Weights of a small image deblurring model.
Model: 6.49M parameters, 32-pixel images, arch unet, norm groupnorm, activation mish, widths [96, 192, 288].
Training: 23200 steps, batches of 128.
Data: trained on capsule endoscopy frames (Kvasir-Capsule), 42238 training examples, 70.3 epochs.
Rows from block 2, named by matrix and row number. Rows with one number belong to one channel. Each number is 128 + 24 x the weight over its row's rms, rounded and kept within 0 to 255. All counts start at 0. After the name is the row's rms in percent of the matrix's.
# convs0: first 3x3 conv (model.mid.0.convs.0.weight, 288x288x3x3), inputs 90-107, a 3x3 kernel for each
# convs1: second 3x3 conv (model.mid.0.convs.1.weight, 288x288x3x3, transposed), outputs 90-107, a 3x3 kernel for each
convs0.116 113 [160  81 111 162 147 106 101 149  93 135 119 137 132 131  88 109 136 126 140 136 132 144 103 116 115 129 111 118 121 140 114 136 115 124 122 118 130 100 133 126 124 138 126 145 121 108  94 139 130 144 151 162 231 136 166  94 117 109 113 126 139 149 141 140 143 132 116 122 129 104 123 236 114 131 139 142 106 124 132 170 181 110 132 132 124 128  75 125 170 182 131 133 153 127 109 126 100 112 141 147 130  92 158 132  99 124 124 123 129  96 139  96  85 126 116 151  87 119 146 130 126 109 119 120 145 121 134 139 143 129 138 122  97 134 137 134 126 131 123 128  79 147  96 104 143 119 107 126 114 135 110 184 115 104 133  96 123 141 130 153  44 161]
convs1.116 110 [141 101 112 115 119 114 131 125 107 161  86 126 122 152 131 105 117 118 128 140 100 149 109 113 135 110 118 138 149 123 106  75 160 132 125 106 152 102 120  96 123 127  90 156 132 106 102 146  93 110 148 149 155 114  87 154 112 121 190 131 163 144 140 145 130 128  94 115 143 148 128 132 121 120 136 145 157 139 125 156 131 169 114 155  94 131 125 126 139 111 117 112 124 143 122 113 112 106 146 135 143 145 135 142 108 124 101 132 136 168 134 112 157 182 114 120 162 121 100 148 130 144 124 130 159 125 145  73 153 127 108 139 135 124 164 125 153 133 149 195 139  99 144 138 165 101 152 133 136 133 131 111 112  91 110 142 152 187 137 119 166 159]
convs0.117 099 [152 184 129  81 121 136 134 114 111 152 129 102 129 121 153 147 129  92 104 137 100 129 130 124 122 106 101 155 152 135 149 132 100 139 114 113 132 157  90 115 178 157 113 131  92 103 143 110 129 139 123  88 122 141  83  70 145 137 130 120 120 135 133 158 158 136 144  92 101 105 139 147 127 111 169 142 133 181 134  94 170 115 141 117 124  97 126 110 111 166 145 172 124 106 140 116 103 116  88 108 148  94  84 155 196 105 112 133 106 181  96 115 100 113 103 133  96 131 116 106  91 106 127 112 115  72 146 130 181 117 163 154  83 134  99 102 117 154 123 148 115 184 131 174 149 127 124 126  86 151 113 103 146 115 137  99 145 187 142 114 144  82]
convs1.117 092 [149 102 140 140 128 148 132 105 110 185 105 132 145 136 130 156 100  94 120 150 148 144 118  89 136  75 129 108 171 135 123 109 116 138 152 135 206 135 189 126 109 105 136 111 141 127 138 114 106 135  85 125 113 147 148 118 122 141 127 150 149 121 149  85 133 120 157 156 104  91 102 117  75 145  92  94 147  92  71 146 142 147 131 130 150 145 117 120 104 119 118 133 136 161 117 142 154  81  82 124 124 120 118  92 139 115 139 117 204 123 164 154 156 166 150 117 163 136 109  90 136 147 111 112  89 117 143 164 153 152 100 142  96 133 132 109 114 110 150 126 113 108 132 154 110 138 120 106 184 149  86 122  68 170  90 101  87  91 117 115 111 152]
convs0.118 101 [121 126 150 108 100 128 131 103 104 175 113  98 160 153 137 131 138 141 112 122 130 130 108 126 129 138 109 120 116 139 103 103 158 143 148 104 126 120 133 112 116 118  88 143 130 108 142 138 102 140 164 136 102  95 130 255 118 102 104 154 143  42 163 106 116 172  94  48 121  87 125 141 148 130 177 154  95 147 141 146 114 156 111 107 121 142 110 155  56  99 153 134 120 119 146 123 119 109  73 104 109 114 109 116 137 115 144 135 112 148 141 113 160 124  96 109 137 121 125 157 103 129 124 116 107 116  96 126 119 154 153 145  99 131 123 148 137 115  96  91 144 148 111 114 142 112 105  61 118 216 102 119 142 132 120 160 148 189 150 116 138 135]
convs1.118 094 [134 126 109 120 112 158 156 107 102 140 127 129 112 135 118 105  93 101 103 141 110 139 132 126 127 182 174 124 123  77  97 113  99  86 115 103 112 104 134 121 104 139  85 128 120 110 124 114 141 166 193 101  90 123 113 188  72 106 144 109 129  30 129  97 153 143 125 160 146  91 102 110  80 116  82 102  97 116 119 105  87 107 174 113 149  94 137 124 145  89 138 137 125  96 134 120 140 125 105 127  95 117 121 138  85 129 111 147 133 130 116  96 136 116 105  96 145 142 151 113 142 136 134 101 140 148 117 126 149 127  99  73  89 115 163 131 184  97 110 140 147 145 123 131 125 143 122  83  90 185 148 153 128 175 118 154 143 122 131 154 136 134]
convs0.119 103 [146 136 106 127 101 150 116 114 114 115 143 113 126 137 138 109 158 135 142 130 148 139 104  98 141 140  82 114 113 125 152 117 135 178 137 136 124  99 163 137 127 111 114 147 156  96 135 137 138 102 139 139 126 155 118 128  84 153 100 124 126 169 122 132 127 148 179 138 110 140 114 132 125 133 109 130 116 103 116 129 127 108 139 160 109 127 132 108 126 139 163 105 104 108 145 116 135 125 117 130 143 111 135 103  89 127 140 141 115 120 115 109 119 141 111 150 143 122 109 103 113 133 137 112 138 117  97 167  96 147 137  82 114 150 108 124 138 117 128 132 130 116 117 108 141 120  93 109 180 122 136 158 129 133  97 119 130 222 135 101 171  83]
convs1.119 101 [169 122 137 104 142 144 143 137 148 164 101 139  78 121 110 115 139 119 151 149 128  96 119 102 111 163 148 140 171 113 118 131  90 156  67 166 119 111 112 119  87 135 102 106 112 140 117 116 149 103 114 161 131 138 108  96 113 126 141 181  54  94 140 141 115 127 110 119  97 145 135 108 105 114 169 188  84 123 157 131 141 153  93  93  82 106 153 129 123 130 127 112 134 145 112 168 172 176  99 130 144 109 128 124 110 124 125  95 116 100 111 132 132 151  96 164 133 127 125 156  96 115 122 156 148 145 144 117 128 157 127 129 142 103 163 130 153 142 131 132 164 128 134 143 122 144 112 110 146 132 155 152 108 144 150 143 160 109 118 126 188 124]
convs0.120 096 [127 107 126  95 125 143 110  88 120 148 145 149 114 131 150 142 130 115 114 124 148 122 144 119  91 143 137 149 117  83  93 133 149  81 158 104 177 143 100 151 180 131 116 124 189 134 114 131 121 115 132 117 108 107 130 137 136 108 148 138 160  76 151 122 104  92 172 115 102  92 131 127 151 145 148 120 104 124 101  85 116  95 118 139  85 142 156 123 173 128 144 148 104  90  98 166 111 138  74 137 134 128  87 158 161 143 110 140 112 127 154  84 157 144 122 133 136 102 109 125  74 106 117  88 109  88 127 174 112  95 155 124 123 137 107 121 121 126  97  51 108 140 125 120 104 137 125 152 101 127 112  88 104  84 116 110  93 131 117 126 154 169]
convs1.120 091 [170 108 135 141  81 129 129 121 137 133  82 108 118 123 146 130 126 125 119 133 133  99 112 160 117 126 153 125  94 130 135 149 126 120 153 163 100  88 111 127  93 162 148 157 128 104 109 139 103 106 154 141 157 105 159 138  82 146 139 159 128 109 129 164 143 143  80 121 136 126 108 153 135 148 113  99 140 103 121 126 112 152 124 127 103 109 153 144 138 153  48  99 140 165 103  97 103  99 108 226 137  61  67 106 182 123 125 127 128  83 103 136 127 136 129 104 121 127 115 112  52 164 110  98 145  88 165 135 173 123 137 114 111  89 112 145 126 103 120 177 177  84 177 150 147 144 157 110 157 128 128 151  81  94 101 127 166 129 149 126 122 113]
convs0.121 101 [124  98 121 128  70 180 108 171 118 109 135 140 167 138 158 161 174 100 109 100 130 111 112 173 122 140 200 118 115 132 171 106 158 127 149 167 155 128 131 158 126 163 165 111 184 134 102 125  96 104 148 137  82 118 118 128 124 106 127 171  91 137 151 141 146 110  93 144 144 174  83 199 143 141 119 107  85 104 140 123 134 122  90 115 100 128 166  79 129 154 111 110 131 135 107 157 135 125  94 131 114 116 100  90 121 112 115 156 108 150 125  96 114 134 127 130  90  94 116 125  84 141 139  81 125 154 120 175 187 125 179 156  98 170 153  96 142 137  91 150 201 164 161 112 132 133 144 137 152 154 100 149 145 138 130 124 105 114 155 176  98 152]
convs1.121 101 [133 151 115  98 119 172 117 118 123  84 117 120 109 165 118 161 129 139  68 114 124 101 116 140 142 113 139 116 127 143 123 146  74 113 138 114  94 100 105  80  89 102 141  93 134 102 147 136 101 133 169 112 102 124 101 160 145 116 182 112 140 110 140  71 148 100 112 123 119  85 132  87 135 120 129 136  90 118 199 102 130 121 126 142 111 174 194  83 174 164 171 111 123  94 139 112 137 131 139  95 142 160 161 139 175 140  94 158 125 122 130 134 109 115 110 149 130 105 150 214 112 111 185  91 162 155 151 109 145 120  88  89  72  93 101 108 137  94  96 177 178 122 158 164 140 104 128 142 139  98 115 143 154  72 160 135 103 114 147 122 137 117]
convs0.122 102 [142 128 128 121  95 115  86  90  62 138 143 131 119 146 109 132 108 136 112 100 112 126 109  78  91 128  93 145 133 155 172 129  99 128 117 138 172 152 145 167 148 156 135 138 138 108 112 137 120 144 105 168 134 158 163 211 124  65  62 112 189  18 140 144 156 161 156 111 113 116  91 151 124 125 151 107 113 125 135 130  96 153  84 129 106 136 138 111 114 148 117  81 110 151 143 148 117 136 123 142 129 123 121 146 144 153 128 131 117 152 107 135 125 128 139 138 109 126 110  84 119 118 115 102 100 101 127 148 120 160 131 142 125 126 101  89 155 131 135 115 116 153 135 118 175 118 153 137 105 130 150 167 186 156 143 100 105  91  88 135 110 116]
convs1.122 098 [127 137 133 108 169 100 109 110 107 136 132 125 154 107 150 134 101 115 148 143 143 138 103  97 148 144 126 126 140 110 125  73 148 104  80  90 136 156 139 125 117  90 128 122 139  81  72  99  94 119 105  97 105 144 125 170 114 142 166 154 140 100 142 151 163 147 151 142 162 102 108 102 144 145 135 134 119 173 140 101 132 108 112 125 122 139 151  61 165 110  99 151 148 100 129 112 157 115 105 123 144 135 141  93 114 127 105 137 136 113 133 134 117 121 156 105  77 119 159 163 124  96 145 131 179 167 148 101 128  99  97 137 129 113 114 113 140 151 115 160 161  98 105 151 125 144 139 121 209 147  70 132  87 120 142 138 137 136 121 139 124 121]
convs0.123 097 [106 154 112 125 115 153 167 166  93 192 116 144 125 160 161 128 156 164 116 133  98 178 125 103 129 126 132 120 115 128 128 136  92  94 144 134 124 149 146 139 140 158 120  94 140 123 127 150  69  85 101 107  92 111  69 132 139 110 199 110 120 157 114 116 128 134 119  87  60 111  95  81 113 108 182 118  53 138 138  92 107  92 140 151  90 120 156 100 129 167 110 169 100 133 143  83 144 106 116 146 131 125 198 137 166 101 162 112 122 116 119 136 133 135 119 137 156 119 107 151 143  99 135 133 116 136 147  97 112 154 112 127 128 129 131 104 137 128 174  92 107 132 103 128 102 111 153 197 123  86 149  92 114  78 117 143 131  88 110 148 137 123]
convs1.123 094 [104 146 143 127 144  92 151  98 168  94 126 114  98 125 103 130 155  93 146 139 149 175 129  86 152 155 137 128 131 124 162 137 150 104 167 107 114 124 149 107 114  97  86 121 149 180 128 134 132 120 161 117 104 112 139 100 100 154 116 155 129 143 152 101 148 130 220 162 145 138 143 113 109 180 124  75 184  88 144 124 130  99 139 127 111 134 110 147 113 133 173 125 139  98 121 129 132 120 128 111  89 166 183  39  58 157 152 141 109  89 107 117  86  78 101 183 118 142 127  84 136  80 151  92  79 172 156 137 106 117 143 119 121 146  98 117 179  98 153 142 110 161  51 190 128 111 168 175 160  99 110 103 122 143 118 140 178 163 112 112 146 139]
convs0.124 096 [116 121  69 151 168 145 110 136 134 127 139  92 111 152 168 134 102  98 111 143  84  86 158 194  90 126 149 110 105 102 120 101 113 105 125 134 131 117 102  85  99 100 118 134 147  94 170 105  96 187 238  78 107 203 141 172 211 109  62 112 110 108 101 104 150 128 114 173 137 118 104 109 102 161  74 160 134 171 146  89 117 110 148 117 122 126  64  96 120 102 164  85  88 105 104 171 124 102 150  96 104 163 139 112 128 182 118 176 141 174 140 123 118 125 104  93  98 134 120 120  89 122  77  86  77 100 127 104  89 136 152 126 138 145 112 150 159 136 118 107 128 117  98 105 112 144 145 133 104 135 158 131 110 174 170 146 115 110 150 137 139 106]
convs1.124 092 [100 124 109  81 134 107 145 112 161 150 148 117  84  67 144 110 117 132 110 105 135  95 112 210 164 148 181 130 153 152  72 144 141 140 148 150 102 130  86 126 153 160 148 144 141 131 151 191 137  55 165 104  78 142 178 139 143 147 188 141  82 147 118 155 127 141 104 109 143 126 143 181 157 121 106  91 148  81 146 144 146 148 130 148 144 128 110 106 100 119 115 114 133 107 106 113 105 162 104  81 136 117  99 111 152  93 136 136 148 138 113 100 137 120 130 182 139 144 155 142  80 123 148 183  95  90 125 156 114 116 118 127 103 113 137 127 150 137 140 115 118 174 109 155 115 143  81 126 149 115 134  76 121 161 121 144 141 148 130 110 153  78]
convs0.125 093 [138 114 135  94 164  87 134 126  93 180 168 138 166 108 197  98 114 102 153 124 115 120 124  59 107 140 169 153  89 138 110  86 126 126 120 102 120 143 113 185  85 134 162 141 122 145 144 128 126 129 128 137 153 117 131 120 190 155 129 140 106 146 154 121 163  90 114 131 131  97 132 174 156 138  76 133 123  81 140 128 111 121 117 156 144 175 168 107 172 149 109 158 114 128  99 104 138 134  69 108 147 108 150 142 114  98  69 115 116 100 161 102  65 125 148 136  83  99  71 113 130 100 130  97 117 135 174 148 151 131 143 124 100 110 113 136 129 138 176 132 108 159 150 109 116 150 139 125 129 126 128 128 147 134 147 139  73 143 122 155 133 101]
convs1.125 093 [200 141 108 125 183 201 141 119 156 114 131 131 109 130 108 127 114  70 108 141 113 154  98 176 103 136 115  86 143 141 147 124 135 102 146 143 122 112  80 141 159  76 151  98 102 175 124 111 134 112 120 161 100 152 128  86 168 102  68 117 138 104 138 113 128 145 148 133 136 140  90 118 162  84 127 191 139  99 106 124 117 125 111 130 113  97 118 105 110 126 146 144 116 119 173 167 119 135 149 173 134 159 143 123 133 140 130 201 146 127 105 154 125 154 114 160 150  75  65 218 100 107 149 134 208 135 147 154 145  83  88 140 125 134  96 133 106 105 129 127 145 164 132 156 103 121 109 124  84 165 160 132 149 127 129 149 124 125 144 109 138 158]
convs0.126 101 [148 188 104 142  95 112 131 104 110 103 203 101 127 102 126 133 107 130 141 143 127 115 138 131 103 127 112 158 153  81 148 135 100 125  90 116 154 135 143 118 137 112 102  79 120 141 138 115 130  85 131 125 101 118 119 111 143 129 139 120 127 119 116 124 130 110 149 116 159 142 111 121 132 124 106 109 155 113 130 103 129 130 150 120 137 137 109 111 117 141 137 144 100 146 124 135 149 114 112 161 107 108  93 104  94 118 125  73 109 159 122 121 100 151 172 134 137  91 124 126 135 133 102 133  91 130 166 136 170 116 107 127 148 139 156  98 136 118 102  90 127 114 133 133 146 155 101 154 108  88 139  81 109 116 175  87  78  86 135 115 115 121]
convs1.126 104 [148 144 127 114 102 115 150 125 119 132 139 123 131 144 133 134  73 121 164  82 128 121 139 102 150  82 127 161 145 124 138 106 126 171 131  98 140 123 128 106 147 147 105 130 117 170 125 128  97 126 105 132 127 149 168 116 148 121 151 161 159 196 130 151 114 142 102 129 138 126 111 135 136 156 125 118 125 126 132  97 138 111 154 126 113 111 159 122 110 151 143 109 117 138 135 137 125 116 140 161 143 125 132 166 111 145 104 111 125 142 151 124 133 112 139 140 115 129 126 152 144 141 114 155 134 144 151 126 133  80  89 127 117 127  82 151 141 137 153 153 142 122 146 142 117 193 122 151 143 138 105  75 115 123  93  97 134 158 161 106 189 157]
convs0.127 109 [134  99  97 243 197 220 139 116 164 129 131 120 146  97 150 123 154 128 146 127 102 136 152 184 131  96 154 121 114 122  84 141 175 165 105 116 124 139 186 153 108 159 176 152 134 130 130  93 115 127  97 133 121 129 155  73 126 131 105  92 107 180 126 131 112  78 106 152 215 159 105 102  96 104 105 119 105  81 159 133 105 152 110 156 141 136  84 135 164  65  85 143 117 217 121 144 122 113 145 109  83 107 126 133  42 102 114  94 139 123 122 148 153  92 126 165  79 123 114 140 125 138 150 118 116 120  74 149 128 110 130 156 115 119 120 131 111  91 164 141 127 116 104 137 158 110 114 141 158 129 139 108 128 125 109 118 127 188 106 122 184  94]
convs1.127 098 [116 172 152  55 112  55 158 162 171 144 124 135 109 134 137 133 133 117 126 115 112 128  96  84 137 130  89 101 140 112 182 128  91 128 159 161 113 130 125  97 143 106 115 127 149 145 106 125 144 139 127 124 129 181 156 109 113 159 134 149 141 126 107 137 133 136  97 113  96 170 146 105 136 109 126 163 166 117 119 122 143 132 121 122  89 105  63 121 128 125  99 130 111 122 102  24 138 145 153 167 120 154 176 126 238 172 115 123 127 106 135 157 143 140 110 125  98 114 137 139 116 103 177 139 125 118 146 121 110 146 116 160 124 128 159 114 141 139 127 105  65 134 137 136 129 121 114  98  96 111 151 166 114 131  56 112 118  81 112 119 155 102]
convs0.128 097 [135 129 103 125 137 101 122 145 127 141 125 140 163 126 102 126 105 152  91 100 114 123 122 141 182 119 104 147 106 117 166 111  64 192 130 151  96 182 132 124 154  66 126 144  91 132  89 166 124 103 117 160 111 113 127  71 110 123 100 105 160 181 123 140 106 145  96 114 131 134 107 137 154 124 142 133 110 142 139 151 146 134 155 140 199  81 122 104 164 145 138 134 104 132 104 111 113 128 130 141 152 155 104 133  90 115 107 151 103 156 132 136 176  98 152 130 150 137 141 135 123 151 101 117 138 113 128 131 128 129 159 100  93 135  89 114 163 172 128  88 141 156 133 138 170 167 144 145 169 151 148 132 160 148 157 108 112 134 107 151 106 134]
convs1.128 099 [130  86 124 116 125 129 101 109  99 130 151 157 149 123 142 171 132 115 135 128 108 149 145 140 134 144 131 124 134 112 169 155 112 129 133 124 151  85 102 136 104 111 104 138 109 132 169 107 134 182 128 130 171 111 109 143 124 130 171 145  82 124 136 123 129 129 125 155  97 159 142 132  59 109 108  89 110  85 133 153 118 154 104 172 147 160  84 113 108 136 103 111 137 100 120 133 124 154 142 137 147  93 170 105 123 158 148 108 136 156  88 147 106 147 143 107 124 115 109  96 136  80  96 102 110 127 159 116 140 172 134 110 120 134 123  97 111 132 156 136 109 113 100  93 126 136 114  93 133  92 135 118 125 117 115  95 153  82  94 175 119 106]
convs0.129 090 [106 110 129 140 174  96 128 146 150 139  83  89  89 124  65 102  77 104 140 122 145 193 151 130 144 151 110 129 120  85 123 103 111 122 145 117 143 105 146 151 144 172 111 132 138 123 103 146 138 116  89 158 115 116 126 128 195 135 105 130 116  98 144 110 153 153 146 163  62  78 114 195 113  94 142 125 148 131 102 128 138 101 116 158 136 152 192 131 114 132 163  81 136  66 122 147 127 100 109 121 146 131 167 147 122 135 104  75 147 109 123 164 114 181 163 132 147 116 136 115 129 101 144 126 116 133 119 169 132 121 136  98 121 116 113 115 144 107 121 136  90 159 118 146 106 158 157  96 144 136  92 105 140 128  95 149 128 175 114 134  85 153]
convs1.129 090 [136 119 113 135  89 123 123 131 159 134 167 124 146 175 130 112 116 135 125 136 144  61  76  88 145 122 148 140 109 155 173 126 140 177 182 152 114 140 166 125 127  87 120 116 132 152  95 101 117 102 106 160 150 120 127 155 111 188 135 137  73 126 153 117 119 165 145  79 131  76 125 133 141  81 141 136  97 168 133  97 108 132 158 125 152 109 149 121 161 131 161 136 126 140 127 224 126 125 129 147 122 136 194  74 129 140 107 116 143 183  79 101 139 139 132  94 115 150 126 146 120 154  83 103 108 131 127 119 163 150 120 146 142 115 156 112 146 126 176  84 129 136 125 160 153 143 136 118 105 154 134 115 141 113 124 138 149 131 111  95 122 124]
convs0.130 095 [110 136 136 129 166 118 121 144 119 145 140 120 139 171 192 124 150 144 108 111 113  83 115 113  98 134 124  90 149 124 102 146 106 118 136 157 114 142 142 136 126 111 137 108 123 145 167 147 108 117 132 132 124 155 159 135 155 115 153 137 115 119 155 106 104 121  91 101 134 134 135 124 153 122 119 164 130 102 178 149 127 133 122 110 144 136 151 104 100 146 128 122 126 194 129 128 126 126 130 129 124 113 124 122 111 176  91 130 134 154 157 137 143 143 132 115 123  63  82  85  73  69  86  53  70  55 119 111 116 151 160  95 104 113 142 132 107 130 105  92 109 150 109 122 155 130 158 172 148 137 165 143 157  95 149 117 163 121 135 141 126 101]
convs1.130 098 [119 128 117 111 145 157 109 139 142 142 106 158 115 117 166 113 120 132 147  90 118 136 198 107 146 132 142 119 158 120 187 172 176 133 151 187 169 128 121 186 167 138 169 157 127 143 145 125 130  75 127 182 145 139  94  88  99 141 169 164 167 117 102 135 120 148 138 170 122 135 112 148 142  99 122 173 105  99 176 173 109 112 145 144  96 132  78 116 149 145 149 133 188 196 131 117 116 134 125 129 148 132 145 139 200 111 123 134 115 148 138 121 165 155  98 110 100 154 139 124 148 150 143 118 137 167 122 125 121 147 132 102 137 160 127 157 154 125 137 184 162 125 127 141 103 166 117  87 146 116 110 137 153 160 171 134 118 131 112  74  95 159]
convs0.131 098 [145 135 118 110 119 137 143 145 148 150 124 123 146 183 137 170 148 121 127 141 176 144 105 126 162 131 151 127  98 113 142  60 102 111 127 126 147 157 110 138 139  68 125 132 115 145 115 165 131 135 150 158 134 160 121 121 120  98 136 111 120 230 137 102 136 135 126 103 199 118 120  99 129 129 143 120  92 118 152  90 114 116 105 151 125 101  71  96 113 155 146 122 116 133 156 122 143 121 123 155 120 115 155  87 117 131 115 167 142 117 111 126 163 132 100 113 126  87 127 133  77  87 143 100 130 114  98 124  95 100 135  85 129 169 129 116  98  95 123 107  85 133 105 134 151 133  92 116 162 153 143 105 115 159 123 161  98 146 130 111 129 147]
convs1.131 093 [ 99 112 129 152 156 138 143 150 100 108 117  99 142  57 115 130 101 109 140 132 151 158 138 160 139 128 147 126 138 127 206 174 171 125 147 142 139 154 188 163  96 169 178 157 137 105 110 114 130  98 103 105 121 111 145  81 112 119 153 159 128 171 126 116 134 111 160 146 147 130 129 119 131 124 117 161 113 144 133 138 147 113 128 141 135 120 154 141 104 120 139 104 149  99  73  35 113 123  67 106 113  84 195 151  95 162 147 116 112 137 121 103 128 169 144 137 106 124 153  88 197 129 199 106 133 104 120 107 134 152 180 107 126 123 117 123 167 111 199 108 234 159 152 162 120 114 112  97 115  98 136 121 121 113 139 110 135 133 125  92 145  91]
convs0.132 112 [111 143 136 148 142  88 109 168 194 135 121 124 192 156  96 112 120 113  99 104 129 154 116  88  94 145 143 106 147  99 198 128 147 117 109 137 111 142  93 115 162 125 150 119 121 155 132 120  88 125 128 124 105 113 159 140 129 126 156 141 140 126 111 112 140 141 206  85 141 183 128  69 124 105 127 150 118 120 150 130 121 134 117 111 119 129 154 130 117 144 135 151 124  71 116 160 109 140 131 166 128 123 157  89 126  90 111 121 162 115 136  84  90  80 137 130 135 135 141 120 110 118  95 134 146 127 128 131 136 114 105 123 107 133 140 143 121 135 203 134  65 109 139 139 117 118 120 166 124 132 143 103 129 140 121 119 148 102 150 112  92 118]
convs1.132 111 [115 140 150 121 155 113 140 122 137 125 120 132 134 130 130 133 145 176  98 125 119  75  98 156 103 109 150 149 122 122  50 137 127 134 100 119  97 125  93  34 170 111 121 111 109 125  94 125 126 123 127 145 127 124 154 121 108 126 133 136 134 109 107  49 148  98  90 130 117 140 111 124 112 166 131  35 117  72 101 156 129  85 108 111 153 135 125 139  94 121 161 160 141 108 139 164 114 115 119  63  96 177  58 135 140 165 151 152 141 150 106  79 150 160 117 137 109  95 165 104 162 143 192 135 110 121 140 108 137 123 118 139 142 123 119 125 114 136  41 197  77 115 124 110 130 164 123 141 133 103 100 126 120 105 122 143 144 121 126 128 123 134]
convs0.133 104 [135 159 124  83 145 147 123 111 168  99 113 132 134 109 158 134 140 126 136 155 103 116 138 149 162 124 156  92 125 143 136 152 150 168  89 110 134 123 121 133 160 142 102 128  76 115 136 129 100 170  95 120 148 143 103 192  84 141 133 130 124 112 132 128 117 102 126 119 103 132 102 125 135 134 121 133 113 166  99 173 132 102  91 161 129 122  91 160  96  89 150 106 127 118 121 118 127 117 174 120 184  94 102 147 134  89 103 142 126 105  91 121 120 105 146 127 134 111 121 125 114 114 130 136 110 141 131 151 121 139 147 127 134 123 144 102 117 111 123 126 156 125  95 113 118 125 126 127 133 148 149 102 150 118 128 157 147 149 139 130  94 163]
convs1.133 102 [165  82 133 151 120 139 104 163 136 109  97  85 125 134 136 127 111 116 115 140 101 178 123 116 135  99 102 148 155 121 112 157 114 156 106 133 164 136 125 148 134 106 141 129 145 148 142 161 140  86  98 128 151 133 129 144 133 143 163 107 152 126 143 125 107 149 153 125 140 147 135 154 105  99 114  97 184  90 128 130 121 126 134 112 197 134 120 128 144 158 149  97 118 118 149 126 119 124 110 118 137 153 147 132 108 131 107 128  82 115 107 143 168 114 127 132  90 108 167 113 155 130 151 120 162 111  68 152 137 109 115 118 121 109 129 160 140 127 173 131 119 111 154 145  92 217  88 178  92 100 151  49 114 130 111 139 109 120 147 129 165 146]
convs0.134 132 [115 100 133 152 105 132 108  94  99 114 116 145 131 120 172 121 137 128 101 123 121 216 114  62 116 132 165 149 153 142  94 106 131 129 113 141 122 131 139 124 154 114 144 107 130 121 184 161 119   5 109 143 132 142 128 133 130 107 163 108 114 113 126 147 149 158 149  42  30 121 122 167 136 152 135 129  26   8 128 120 132 166 121 128 108 104 134 133 160 134 146 129 122 132 103 109 135 123 138 129 109 124 132 147 149 100 108 116 126 102 130 127 117 162 132 120 102 127 166 146 119  24 101 124 132 152 140 134 119 119  84 140 103  82 106 131 103  97 145  14  71 119 140 157 140 184  97 175  18  63  87 124 129 128 121 105 140 100 102 152 135 115]
convs1.134 134 [136 153 151 107 100  94 125 122  93 146 146 143  89  95 116 118  96 135 144 139 141  45  55 141 146 124 122 106 103 124 111 133 133 119 136 142 122 105  93  84  58 105 108  97  97 149 124 178 159  96 136 145 220 172 101 115 129 133 139 134 129 112 127 148 142 110  63  43 104 176 169 130 156 136 139  87 110  80 114 125 101  93 130 125 142 164 134 128 106 149 121 135 130  95  70 112 144 126 151 111 156 151 112  86 102 115 106 128 142 135 116 135 126 111 137 152 124 130 121 130 115 167 133 131 114 138 149 156 132 105 119 110  80 115  92 127  96 146 127 179 103 136 148 138 118 124 137 176 179 111 157  89 116 135 104 118 165 161 137 126 148 131]
convs0.135 101 [112 131 155 168 110 142 112 122 174 120 146 121 120 131 107 148 140 152 136 112  95 136 144 122 129 154  94 113  77 146 133 127 147 107 127 109 124 157 139 112  98 108 153  90 119 140 107 122 127 131 112 122 142 134 138 173 181  94 185 111 134 144 124 114 151 122 114 142 115 117  93 125 115 126 104 133 154 138 136 121 123 126 122 106 125 160  99 141 119 137 140 123  90 127 116 125 151 101 129 100 148 146 136 108 146 115 131 136 129 150  97 116  83 134 125 125 119 110  93 129 135 132 143 130 114 114 121 130 139 129 134 116 119 110 106 136 136 130 128 130 138 123 130 127 121 118 150 106 121 143 125 114 114 173 203 116 127 137 114 140 126  81]
convs1.135 101 [106 147 115 116 118 102 111 104 122 108 119 155 129 108 117 112  99 169 146 125 122 118 115 153 149 125 157 169 132 108 113 113 131 137 145 142 110 140 122 162 163 147 126  92 125 123 111 141 145 159  93 133 137 138 186 196 119  99  76 143 116  81 116 164 148 144 119 113 103 137 134 135 108 159 150 111 143 132 131 144 120 119 155 123  95 146 156 147 130 129 124 108 131  99 114 110 154 154 114 129 151 169 127 105 151 126 106 135 132 141 136 135 182 150 113 128 142 116 137 106  84 118 103  96 157 143 120 132 115 140 142 130 126 162 153 155 134 140 101 152 115 136 141 127  95 162 142 115 125 146 154 150 135 119  10 113 113 136 118  88 176  89]
convs0.136 099 [102 143 143 144 188 116 163 134 147 140 167 159 101 133 143 123 104 107  87 134 128 153 160 106 148  68 116 113 137 111 168 132 183 120 129  94 102 129 118 115  97 160 117  90 126  92  90 131  98 114 126 116  96 112 151 105 101 121 158 117 130  90 110 139 131 121 102 108 145 111 141 177 133 160 105 100 106  90  92 152  91 103 143 127 134 131 155 142 195 139 171 100 127  88 131 103 153 141 135 113 114 103 143 137 114  79 138 114 109 117 121 138 124 148 136 127 166 114 113 115  79 132 115 137 155 140 142 163  85 102 123  87  94 128 117 135 127 117 145 194 140 157 144  85 148 181 125 124 141 119  92 128 101 143  83 143 115 188 106 108 110 118]
convs1.136 096 [134 145  89 129  58 124  84 123 138 119 136 131 107 174 183 113 105 106 169 152  96 163 135  59 161 134 139 171 102 134 127 141 114 120 129 156 135 146 117 122 124 111 133 150 155 167 161 121  94 140 128 146 110 142 107 146 121 152 107 136 152 118 151 153 144 162 144 100 105 116 179 159 180 156 186 155  86 102 140 134  99 128  98 163  99 140 109 134 102 156  63 100 103 152 109 199 117 132 119 159 116 178 159 105 121 144 117 144 108 133 120 150 141 116  92 132 145  77  65 115 139 137 138 148 129 139 140 136 125 114 152 165 132 125 126 170 133 100 112  88 119 143  84 117 161 135 150 126 161 125 100 140 126 159 117 112 185  98 107 125 128  87]